config.toml
arch = "unet"
dataset = "microscope photos of single blood and bone marrow cells"
train_examples = 48542
task = "super_resolution"
loss = "mse"
scale = 2
norm = "batchnorm"
residual_init = "scaled_by_depth"
optimizer = "adamw"
learning_rate = 0.0027
max_grad_norm = 0.5
max_steps = 24400
final_lr_fraction = 0.01
Rows from block 4 of a small image super-resolution model, named by matrix and row number. Rows with one number belong to one channel. Each number is 500 + 25 x the weight over its row's rms, rounded and kept within 0 to 999. All counts start at 0. Numbers have three digits each.
After each channel's rows are labels from the 100 images, of 14976, where the channel reaches its highest value: "responds to" is what is common among them. Only what is clearly more common there than usual is listed. The data: microscope photos of single blood and bone marrow cells. In brackets: how many of the 100, against the usual share in percent.
# convs0: first 3x3 conv (model.mid.0.convs.0.weight, 256x256x3x3, each kernel summed), inputs 128-255
# convs1: second 3x3 conv (model.mid.0.convs.1.weight, 256x256x3x3, transposed, each kernel summed), outputs 128-255

convs0.84:510493465523500517488515416500480503505518496478452483502479500496514498509504524488481477471528516503510501514469439509469503531491508487487523501521485490495523507453492456493500541474474505509512474523467500511538475495545496502500489495514508484497495493506486512499488484484482503462510465522447498520545453547494521511504515471508527504487499492491479508527515485494498526447496
convs1.84:504491509509538428490476513488479487472506485506511490478468489458488478505501494559519535484495450521502498498505552469505509483490480529511474513496515445514500511500480554513486479489505496498428527458525504486499539496462485417487515464470477509506498481475573461500552508476502492505473541488566500471477525487520499487512513486497496493487522500481493464478503464465495462510502
responds to: cell type: segmented neutrophil (51 vs 20)

convs0.141:459506526454502502483476491453490459529483457488483493504495488491513498493522524507511502506548520503495513480523482507497513482481477486507506498510489508500512468518530526476519502543515547500514445535514494503501500508529482520474497484532490469488546496491499475468482521470476486484490492481476505517494517383523501472519499451503475499515501473471396512500530518453490497488513
convs1.141:513493476505540502504471504488513500448522501531516499486520499507491505482485505521481482481499481507489445512490514456490510463525515490523511535512507543521518497488503500512465519485476480493509516470494539478490440488474505481523528485474472504522502478509505500459555496521504541510532510525513514514480528505523476532535483476490535463485488470483540498496512456536507524501525
responds to: cell type: lymphocyte (40 vs 15.3)

convs0.64:503482508548509512469491503492527465490481513528481495504465516508517493491508504505516497472486457479469519486512501461427531518490520513504504490467503484445509495535507513495502520501472519486500502436505495476431466512444527489485505492488469530485513484507501476516509518491503540534516502505473464493449464492484505477519492465459500525526515515517495504508497534490481498516489
convs1.64:511486473499512492531519502538482555517544526496469465508518517479459496498500494528468467472528485495522496482502487515536500497506509502498493488512477534519508463482485502497486496494505513511497517518512492505498547490521473524531469524456483475513478505517494493537474510490495473486501472516473517509513544480470513477519495522487470485453481498544498505464507503505553487484464
responds to: smear: peripheral blood (51 vs 16.2)

convs0.167:480523490482474533424514499475528500528496475504476464506542480484488523491512502530513495499510529475490520477517512524511512505456516476522546500503514492502506505502484508510489513492515470514491482473501434542491428500519493495498463516488492437512532529496504480518489496502513488494454499536499508511515481457486548506482482540479502512529483482507480506437510548468546478511494
convs1.167:464497473528469472483509488554464503480493504509526523499469506484503450464454501473514477494506463496472469523483491482518476509535520525499507541511512532522505489510501503529488513520547504516545512498514532474463516507484478502491499488530485498536514461560476490449516495483494505497544498499492525501506508472512502493520528482504488436466498464472541482501519483537497519477504
responds to: cell type: segmented neutrophil (72 vs 20); smear: peripheral blood (43 vs 16.2)

convs0.97:509514494501476492531539520469480510487518537481488504512481514517550538506492505480494493507486497497522467487498484499492519519532535517499502477515492505514510486505504475502497501407484453487521504518462499505508468498504517483512500505515506527494407457494514507491549474477512499495519469493495418494519497575529496477511484486506532488474511519493575492475494487505485508464482
convs1.97:467499507498497510481512484506507493513438479492498499485488509502446511539532506530519501493512513520529559517480527581499513474463478541502525518476516477508504475488488550494519482546511500493470518504495503502486533513502509495503460482500506518481505537499498537482445525472523506532409545499487502535490524481497502480517506502508497536491522475465488450511513545498504493517513
responds to: smear: peripheral blood (52 vs 16.2)

convs0.96:528497405454476485554454506499524506522506497481476501530515500490531494470505471516512516484474484505514507522505528502506523498514385514492478477470490492501500524524518496496517523486464487507493514490441442505504536442510499484489491503496501456523450507492545506498493520527473493495479493503508521516509483532495503533486510502514511493511465505512481495520507514532498520522510
convs1.96:479487515519517489495513482500493451480529509568495513492531511541481514547520505469481557507508501461498471493562475459506523502499482497511481501482495476501489505548484424494493466501478508497473501502482505472508462538496522465465507455472536513489515520503475492523513482533491498498489420508500515530489516489475516505522494496516483521483516491492488491504487486428471488476445
responds to: smear: peripheral blood (99 vs 16.2); cell type: segmented neutrophil (41 vs 20); cell type: platelet (33 vs 1.1)

convs0.117:530529526521496522485507427489503518511514481512509490521477480502497495500515494475506484503508500493490489510517440524453521510484482480530503477520503495505519489428491490502541517508467501481509464521479545513475510493523509478487450509518520494508504485517491530509473489521492499436502463510481530531541498501503520533492495470504488485476488497482464507542504499512495495484502
convs1.117:522462481506545455465481487512477472451535495503492505494483489475517512501473505534507503484494463544504474511503510466501538452519492512495489530528518487504496499470486549460476464489516508504463515458512475456491506495477476441498532492463479503507495465489551456513546496446514510503521513497538488487493505479519504468549482513513499478488541489478494455457502501488510481490526
responds to: cell type: segmented neutrophil (48 vs 20)

convs0.188:507481507465489484526446497487495519490499451511506504522508499497526502486491507519491484488464494510505508507506494491492503493508503501501445478518411464513496509479474478524527514505525463497511479523466454477467507449498476502515508474496498498500446511517502503506490528509507508463476503499506487495470526465492463466484500492506494467473458498500493482531490502490532446505507
convs1.188:525511467504487515492546488504512506501497503510480483497533483474458491499474495512525468479526502512533489502461488525470522483500534502505515502552525490497519455519514537481459531535506499496534519478515479477536437509530489501544455451487486513464550512517491499492468490520490481542489490548515514507493524468508541488492463515488506496492487505496488475492509475527481495486512
responds to: cell type: lymphocyte (55 vs 15.3)

convs0.125:503506543494477488446512496512502496494504454524514494523543463497510524476506484516478522487458507479496514520512486527501528508484530502517500486521510489513491513494494502523494500470506418510496484487492492485508440468514513499532489497506480413528466522523513446493486511485542468508500477505497521506510501466464525480462525521461505535538478518463467502449506546450519479508494
convs1.125:534512479519528501513502487490496473498491484500493489479510532514494438487485503492493477494524461500491505498479501452468458473493528483479482502477514474503494538552524478531471518533484499493505511444470525507479536500497529487469481456466482503513521451503522520472525458487510528489550554481507471494503526501500488512501504467513522433446492495527531487475492447498467542490498
responds to: cell type: lymphocyte (36 vs 15.3)

convs0.157:482512512480440483526519500495508457510478514507530523514493507506508482486523488450554507469492508475514520469483425469406516529495502518535522487524503492487539523547548517493451523523437497513490508506504533476507491495519473526523470454555511519504511471488497496454528539528482516492543524494486513537489494503514533493513533490441517500492484464509491520476491516509483542480501
convs1.157:506473504521599461505501489486486525520466474508500513495493519502516491526484499599473476482488451523516480491459494471521483523474513482470477490477494514482462515468476482485515503516513509477419487506499509508492487511490528522466544534441479488491511482453482510514488507490523467484476497496511497499482479514484496499514475493503504504473502526508508520508504510511494517525464
responds to: cell type: lymphocyte (40 vs 15.3)

convs0.166:504482453492493516495517410495470482488503501518453472499532500496513482480493474509500504511491524504515489480498514537526530469508486505428525495498503499491515475412505475502521496490500512531496500509477453516523459526525476513502478532484488486479512527513489521528492502473454471546507461523458445495512393564493508494500494506505505483537494496517469481539520511502498493494511
convs1.166:524534501500448456502499511492466515472533496510524480486511512483467494483515502493547461438526444475516523465467511451522490549484505510529454486535487481497507482497499524486468495483506484470443495470528514493499505495485488466507540472473514477486486490476509420515528525510503480491541527504532513501498554462491504478504521522493452493472472520498483481479496458444499462490539
responds to: cell type: segmented neutrophil (67 vs 20)

convs0.133:480510530525467497496521454489513527512479458540506501500487517501520517505519513535557501515447531484487527482520531511531500473496454493403499474506486503475503475487510486501544458498485503500478495540508538462526494519524506503500488522460498507504517467520496498497485487536499548527514519528476515516512501504524482501508496483494492491504530493498517484475530509483526457493487
convs1.133:501514511493478497486547518474426507474533502507460443506496505495477491499475506448504521474537480567514465501533476471498506484497517519525514536505490506507503515511498540498447498485475512512438506453502504523503490510502508487524555497522488497501517442470510481513524458468482438475515468490540501489489535486506528498535529527502498477506474540487495514530499477470494508523567
responds to: smear: peripheral blood (90 vs 16.2); cell type: segmented neutrophil (81 vs 20)

convs0.236:527493484496459485464539487516464500519468494460436499520486509504490503466500524421480509484511468522530475470458440479477494512553510484490494470450476504525485522505538470498481516503480524489517495489457475527454491480487507463529481528459505506497531504523493530523492518491509481508460550463431480479515500516502523481506538483494537512489496481507524516535494536512484507486514
convs1.236:523481508525562496527502499452508544515465494474498524461519539514476506517490473631473460477503525471530496521439502513484469496536475506482468512524524465470498540515466481510482480486493518491435504464489513497488496495497497511502502471479491502520505497496513449495491503515512509511474508505510508472496480491505480523495447498458504510510471497499491506472494481508473469496499
responds to: cell type: lymphocyte (45 vs 15.3)

convs0.255:511535483449503528456493509478502507496507501497500489512498477489502497500491517545505502493491463522522525489530469500476493484492482508498501540511471520499503523534510514503528526470506458462528478501491478492440482433506493498517476496512468423501448507512499461510504501495491509484496526496499458473502514519476523517482492471515514526470500472488451490496491478510530518540492
convs1.255:553508477511564474501545495529513447491509514552473483547534517523463494535516472443515443484519494522494503474476499490501465493470512477508510480490512477474511473500516509505457507556541491530500534480506483489546501555511516478487502451471512528470517467520474508493509507523488511494493487555516500530514522474486514470535503510539495476488463567481509480484496460476494513532475
responds to: cell type: lymphocyte (60 vs 15.3)

convs0.66:516528479469497514511463526497527490504485486490502522463514461493496504473499496525497506470435490487520500518499518486477518503499493476522479481509497486478486517518503513509510513511517511490528519479508503489450521474439514491511520468492504476505498483486486517531488523501513515480482506509527507510378533499499485473469530437494492530475486490458513495543480507512518505546510
convs1.66:492439501523522509494516476482483459485520482517504485530487504521491538501494468499481509491513483493516482476511488481501507499515488478501505524505483526518528469519482450488487485506485517519496464529491501505498452491543496516472469486495489480474487523485501461527493487490470531483502423518475495530530490482490531492504445527493512469502515460501471510500519477489500518486457
responds to: cell type: lymphocyte (39 vs 15.3)

convs0.104:515501472459522490508439526490507502519532455471500507522532520480515519484504496509519497489510492512517474533511513540515514503491444524527439507488496502511515515514516496491504540494503441475527490506483470503504510416513507500491513500444476435504456523492518491545502532498518535503484504501505475466498519522469497503485524530475492510521514493492489463483506521513475555519499
convs1.104:487499512541534451505520456521504460485509535552506514485476509579488515571519453468443477499497515460493464453482488458520490517534488485494520512516518491507487510463498416508494440517492526518480500513513523501505495574489502474473497498520506526519513510490495466465509485518475496495517458474467517500516498494498500530511492491509491516469512498502499506505520485423525484483434
responds to: cell type: segmented neutrophil (75 vs 20); smear: peripheral blood (49 vs 16.2)

convs0.45:498511537478490473535512535497506546513486540517510503489503508499512488455491476495512480464530501484485497504507500507510480495495528502535509470470388473491488520453511474521467507526489503483502502490475467527464541501526478496484467501499488531530455485514519522475512478520517490467471498502525510490498519523478516526504530526498514459504468478517504501449483509503514484496483
convs1.45:463510485525496506511507455507493463473470478507517517497493534532488471582473521487468557459484500474459489503500527472471474503469492493461493496444552508515476516476518478517497499541457516528507495492472518512514466530499514506474487505548500518463532537478524504500491478511502513527509479538511491521535502513504493533506473482510512470484501496510494490463505461507469521491479
responds to: cell type: segmented neutrophil (42 vs 20); smear: peripheral blood (38 vs 16.2); cell type: artefact (25 vs 9.8)

convs0.10:477382471537512460517493482482494507492501465529513484493483500525507510497517497549512517520519519511488501481457503485511491497481510507443478516487520536512487507528404530522497468490501512503486510478470444463431534491504504469511512491519491472512502515495505496465518536496499503472514506499523564513520461487512463474519423505501487491484491487478517492489530495484522400494480
convs1.10:504555497482476484516492512483525400472486507494523503500529514470489468501489506397520445511527516429487497497485488505486472493501507523520499446556491473537529483516546487498487528508474490494578500468502503491537474482527503484528456473475492493529522461551483498515500510520490482538482508492490520474488521484495496501503542506487526515521478506497498493510495500504468532502493
responds to: cell type: artefact (30 vs 9.8)

convs0.150:514514538546483492451484470519475432515506520504528477533475502508498515507507475498509454444507496503485521464376497509468492517521460503524453510502480493463499493454480474515487533528457510506493499484459552518494452510524507493506440469511486464490532468506517473520471424503478496495489499463494497554544507473519500544486535461498515512527503502495461525536515480470490527492486
convs1.150:498494489495530491485504505514561520506542493503479472486496530495516494506497498536468474545497515526544481490440492474516486480489513489471512505495518455487518517489495557504464488492566499504507513481523481511513502525506490455510497481499492507488489477499533489505536450507511503497525527498496493498503505485501460495496506524551469501473498499494512482453502492506482479511502
responds to: cell type: segmented neutrophil (49 vs 20)

convs0.180:512502524467480514373485463505504471504506425481491492527492462495513504496501504501467520505483510505511533485507513493497500490517488491500468509501427492503483512519495503511500478478517455539500475514491471510525455454515484494517514495519508381507493495510507496490479521502499492541490493505494497520513481469505499477500522498512486493488487537499427534512518511495481496516505
convs1.180:513517469509487494512519493520491528489497488516470450503543534454437464501475451516513449459528478503519448498482511470493496495502528510505520511504519485505528482529541533524438554528478504498526533474493507482511512536506524490464463486458472504495513506534504529479518518513518492494527518507525515500505543491492514522493504512492518462475446459529519433503480429502495540503501
responds to: cell type: lymphocyte (47 vs 15.3)

convs0.109:531527514569479488535498513507494483509501538512495491481469512523535508510513502494473530533492481518511505499479485468481492508514517511491504510548523507528508511528478458502519514466509503506499511495464520499515497564526502483511513506505504575482487506498506510487523536519426498489507502470512460508539511521511509517506450471500515495457483489501563486521489480472493492477525
convs1.109:502503482442504514513475518460515500520502459461523482448491491465512502459503554520498481515498505468508555493512501579522492519494488498493496513494486478518488520554511519517486487473501502488491490478474479519462521429488482496532465473415476469507502504504488514499479491513498488515426529480508517485488521527513494478474529493503508536505513477489499488493506548524515494526505
responds to: smear: peripheral blood (75 vs 16.2); cell type: segmented neutrophil (68 vs 20)

convs0.120:514536488515526502505482520459504549511554507506512510535475490468503507507497496514536481455513494460543430511510503494489451506483485526509477551493501501496474452499524491475519489507514508464533479484505479509489493506520510471494464467516527469501510504493500505518511497535495534465484489524497515461508527471492484490482468544525478483479554422526482475474498477527431482485503
convs1.120:472474493527549483521475537550530454525469506510523499507497518536530469485488512485479492538483494546441509493487521497511506455547485445487504503488518551555483503480532500500530484540501519493474473528483513524494512512485472521453560493500511500499499475504515498486491515488503511514487524501490504513533416530532492469491529481503502477517503548495526526521520535486542519475476
responds to: cell type: segmented neutrophil (55 vs 20)

convs0.122:473490499527482494502513492504504510511465517501477513462477542519502486547512484482531473508485556500487480534492487514504505456493519518456533507512498515482518500470498433516519455529465508508462523514434520487525463539499507523455502527471508523500530488524495518468524557550486522509531485482471456502471470540512490490525509468490539485491530478481485476515516514499478465482482
convs1.122:517520485462491490486495524459470558491522502454488458488509483458455493437494510493531475505507444496496512462536523500494507526467478520511493481524490492504500498492509519475506514453497481506440504475505484514492562461487473453530493484463509477494503517481504479564491501460500418478489521494530519485468527477479525456464526506486473497520488521489497496549495478491489482511544
responds to: cell type: segmented neutrophil (71 vs 20); smear: peripheral blood (68 vs 16.2)

convs0.208:476486439536494499498527495470512451488538504470437504510488482487504522496501534489487446488537526484512487491371527505512505508528489492468497480508493491490509463416519431489490504517504516497529524481450449482528480524494500492509518494446556476497500513485467511506489483450506474512496467461455515517493464476496517453518502482490518518529536481510516486545526495493474502453519
convs1.208:510544529502470443510487511518507473495472502496513504472485511488453504532532492533516422502501488497523501486384508484504464515526457510524497502532494493498528488433472557495477494500459508450430492536519543499492500512502491491485526500547491509503482493481513460450476486537510505478514540514496525477521510499511444525462531507494467498478470525494505526485514480490528495520492
responds to: cell type: segmented neutrophil (51 vs 20)

convs0.100:476502501499505511509492490549481534487527506486483491505435507505497501498498529498542452485518479497504435466489515477479525463516485544531501461461480437464499468539520510459492467504528521473503518483554509506469498495497527484495564492558479525498494473497507506501451495461540528495482498530506515483512536446521494498513508532503446493510530517544514492532506550508454492522472
convs1.100:505496512524494456502508485468521506539544475504513472512497516487515490463472497524467545489506499513501518504514538503498528522490526457514506507543501510505500501505490482493486503494461506505576510496492512462522524496500488490523449494470491503491518543485509479562512436487453477539502477497492514506512460474502551559511441493521502515487511466507466538443503500504526471504483
responds to: smear: peripheral blood (36 vs 16.2)

convs0.190:509514526448495510424486449524504500499493408511509482542516489521501503492492469519491515487471524535477548499507513515526491483499497501491494485465482498497480523469503522507514496499482492488495492507520501489493470450515474482528463499508506421522527506515515478514479514516490480529500508504492490522509510461517488477497509501523491531529501489494468525479532571478500496511517
convs1.190:492517497520490455498532504478494543480500507536495456498503521484461492486465502505482494472520491499485402502497508444534505486533520484511526543533506520488480496547517472489457509504484512501503502476458509490484506547481491502507544492497477510476516495496523496500493473481477480484528467490496516521506502477492533537475468520493500379463498495470503476516494411464511498487502
responds to: smear: peripheral blood (98 vs 16.2); cell type: segmented neutrophil (53 vs 20)

convs0.101:494504493520475472450463504504469470510485500460476494527489510514496503508497484458509501469512471492500509528497515471498509512525496516523425480458500500479495511489496498479506509496495520523490491534452518506516475483491492513503484509521508515514474493497537480524529468529551476511505511478502412497505518516502394522537521483495504490506492511491508556483495508501493506478488
convs1.101:521524493482485540523532490507567580517533482503503430530532521467443518465523501535477511494499514481531521501514493504498499507507501489491525494499472483468514484599516478519489507497494496526540517489547500441513521503533506461506469499469482493493510500530496511527468505512475509523505530532464538534479518460480485505488492480494505505494482534512505459491494525529515494534547
responds to: cell type: segmented neutrophil (41 vs 20)

convs0.19:492514496504510467460428489471475481512464460503504517493476491522484489502491515489483504496528505494488475502498488489485501458475474484496393519498511528478525489539479513505515501501489497439454485484465502494464479492477518515490491507496492474492499456496510486475508468487490503482506511456477472478490512479501419478513482530477465498473528471471474495458501482478485462478424
convs1.19:460495486490500518512510517523555509452560505522520482518532526460493481459516501528484460532528521530505502487559503515502477521517495514492534469485519471522505474540509524497457518474520494546545539474550502494547497476517486469537500509486490501531508522500494486549557521496480511524516485533518554500504495466535494482548500493518459479527476535530546470492508489532518485491523
responds to: smear: peripheral blood (93 vs 16.2); cell type: platelet (50 vs 1.1)

convs0.198:476492455490516505536491481483477470483477495527467489512534509531491538477504502506471501485508507479483490482480499515516502496476533484436493523498511527474512519517468481499523500496508510460485452448473486500500491499502527474511526480504471521466489463471501447437522483514457525517500493511456481503500475492475466468497426515506527516491546455455484408484502446463473488486473
convs1.198:496502475478404498490529506497494533499497500499471527492501498487481515484496505544533512511512541490491499491516458516492465518499542498498526482524453492492510489560490482481467504461540466512522509503528507507495447482533516526561519535492504474530488474482482491472506488499498473495525480500516521490459520462512498448508519469524497540493448493512517531500492524528520521521535
responds to: smear: peripheral blood (98 vs 16.2); cell type: segmented neutrophil (65 vs 20)

convs0.13:484500511518502491501430513461485494489500487508486499519497483496494509464499514508495464488532502489485484489461489508489489503496502489515430499499520515500502503476476502511521519500510488496512484532468520474513501502432468510487505507501498492503489496499505505509507480496489484453523473502505500495485510481483439514508515501505488454495493490487466486513499477461518484476494
convs1.13:521512469475489506490523464462598537475503510476484484474517515492456516490498486517481485516500565468511462519479486489464525483516540514495533483543509454501514512497523519468478498474507501500532526469530453466510479497517508413552483475516527499505521476531484478511495513534518502523501497497494505516485500465483509544522469488498498510531501513512493462487480494548469488513536
responds to: cell type: artefact (30 vs 9.8)

convs0.5:494494521512478505507501506508502484499508508507539535478476506506519506528530503500502480497482518484501502503415354459399521500485481501516489491530500518507506449452523500475523489504471513483485489479480541458423529499501507531531523492495504497518501457525512477487501525481511485456509490462474580521477527482531501529509523497488506505493516474502484514517507532505492492489507
convs1.5:530468479510642494503496509539470430519500495486475446509477487515526515496513522531464467529518473604496511475464493498518479513496480478466476481471535470488508499535494521517452497520520509476464512517488484535512524504503498511492475481511490510486515485465487510506502483509464535522474491502519481471520481511510469449507511524532472505500517507506521495469515476466526519507472
responds to: cell type: lymphocyte (34 vs 15.3)