config.yaml
arch: "unet"
model: "image super-resolution model"
dataset: "microscope photos of single blood and bone marrow cells"
train_examples: 48542
image_size: 32
crop_scale_min: 1
horizontal_flip: true
task: "super_resolution"
loss: "mse"
scale: 2
norm: "batchnorm"
activation: "silu"
widths: [64, 128, 256]
blocks_per_level: 2
block: "basic"
dropout: 0.1
attention: false
upsampling: "transposed_conv"
init: "lecun_normal"
residual_init: "scaled_by_depth"
optimizer: "adamw"
lr: 0.0027
beta1: 0.95
beta2: 0.999
eps: 1e-08
grad_clip: 0.5
steps: 24400
batch_size: 192
epochs: 96.5
lr_schedule: "cosine"
final_lr_fraction: 0.01
warmup_steps: 730
weight_decay: 0.1
Rows from block 6 of a small image super-resolution model, named by matrix and row number. Each number is 128 + 24 x the weight over its row's rms, rounded and kept within 0 to 255. All counts start at 0. After the name is the row's rms in percent of the matrix's.
After each channel's rows are labels from the 100 images, of 14976, where the channel reaches its highest value: "responds to" is what is common among them; "patch colour" is the nearest of a few named colours to the mean colour under the peak. Only what is clearly more common there than usual is listed. The data: microscope photos of single blood and bone marrow cells. In brackets: how many of the 100.
# convs0: first 3x3 conv (model.decb.0.0.convs.0.weight, 128x256x3x3, each kernel summed), inputs 128-255

convs0.21 101 [114 118 158 126 143 163 127 157 166 123 142 118 124 153 132 106 158 134 106 141 117  94 115 136 125 124 133 116 138 160 121 111 119 118  48 117  81 129 123 146 144 124 147  99 138 121 109 149  94 131 136 162 155 114 137 125 143 115 131 127 113 124 103  79 111 141 102 116 166 128 126 122 137 128 104 112  94 126 114 124 141 131 100 141 147 104 111 132 149 130 129 130  81 140  95 136  45 135 141 108 137 176 132 127 137 137 149 149 126 134 103 138 133 130 146 105  83 126  99  95 148 154 146 127 112  93 120 113]
responds to: cell type: segmented neutrophil (84); smear: peripheral blood (76)
patch colour: purple (81)

convs0.8 078 [103 110  97 125 165 106 148  87 161 135  64 142  81 127 115 102 106 128 100  90  99  83 123 132 155 111 131 130 113 100  55 129 124 123  71 107  85 101  88 141 109  69 108 109 128 133 137  93 144 109  92  95 155 133 128 176 143 114 124 114 137 112 111 149 128 158 142  92 115  86 116 139 121 138 107 150 121 131 102 115 100 123 118 153 122  78 161 142 169 151 137 144 118 143 105 113 127 145 136 123 142 164  98 130 108 129 142 108 127  93 138 141 173  98 152 126 140 105  93  69 115 160 156 145 108 153 146  94]
responds to: smear: peripheral blood (88)
patch colour: pink (35)

convs0.115 127 [ 96 102 130 112 122 115 116 156 124 110 134 120 143 123 130 139 130 139 129 127 125 125 138 127 131 140  79 107 129 136 116 130 127 114 141 132 115 125 130 111 144 125 132 136 145 133 130 155 117 139 127 160 114 126 148 127 142 122  81 134 118 127 125 100 147 123 121 132 114 116 147 130 106 126 127 124 117 141 135 152 143 134  93 116 128 143  97 137 146 112 114 143 129 142 120 120 107 118 132 130 131 152 122 130 111 123  98 138 131 112 136 117 119 107 133 119 132  76 110 130 128  85 175 120 116 132 153 122]
responds to: cell type: artefact (34)
patch colour: pink (35)

convs0.68 097 [127 139 111 151 124 132 135 108 136 137 128 132 122 113 155 133 161 142 116 145 121  76  98 139 157 141 144 123 119 118 105 145 140 125 135 118 127 126 109 117 143 145 116  97 140 124 139 133 114 100  93 160 130 126 121 149 115  80 105 130 112 127 136  84 108 118 118 115 153 114 146 106 127 116 120 130  71 118 124 140 107 155 113 131 114 131 135 127 154 117 128 113 121 121  97 124 143 128 151 124 126 165 121 126 148 125 110 115 138 133 157 153 125 137 134 108 139 127 121 140 133 130 129 140 131 140 132 127]
responds to: cell type: segmented neutrophil (79); smear: peripheral blood (70)
patch colour: pink (41)

convs0.78 107 [114 120 154 137 121 131 134 112 133 123 125 130 135 112 126 119 128 119 131 129 122 108 112 125 129 120  97 105 113 143 142 127 117 120 124 105 119 126 134 119 138 152 142  96 150 125 127 139 118 168 151 125 145 104 102 125 125 132 140 128 116 141 112  37 123 112 145 135 143 130 139  89  83 130 137 118 161 156 132 144 124 118 132 144 120 140 100 118 131 101 144 171 119 118 101  81 124 160 138 143 103 121 125 106 124 121 117 124 114  98 110 119 135 141 130 130 150 125 133 122 130  89 142 132 132 138 100 148]
responds to: cell type: erythroblast (38)
patch colour: purple (62)

convs0.117 087 [131 151  92 136 126 117 152 155 169 105 133 119 153 144 132  20 181 139 121  94 122 105 109 123 144 153 135 127 119 109 114 118 147 127  76 122 105 118 111 147 118 110  95 108 150 143 143 144 125  65 127 106 102 131 114 128 120 115 131 135  79  87 135 128 111 146 125  71  90  98  81 139 126 121  89  78 127 121 136 112  70 151 104 137 155 123  95 151 125 133 136  96 125 120 127  77  85 152  93  97 136 104 112 107 129 107 133 147 127 169 100 118 109 115 105 112 120 106 114 128 119 140 128 151 155 116 120  56]
responds to: smear: peripheral blood (82)
patch colour: pink (44)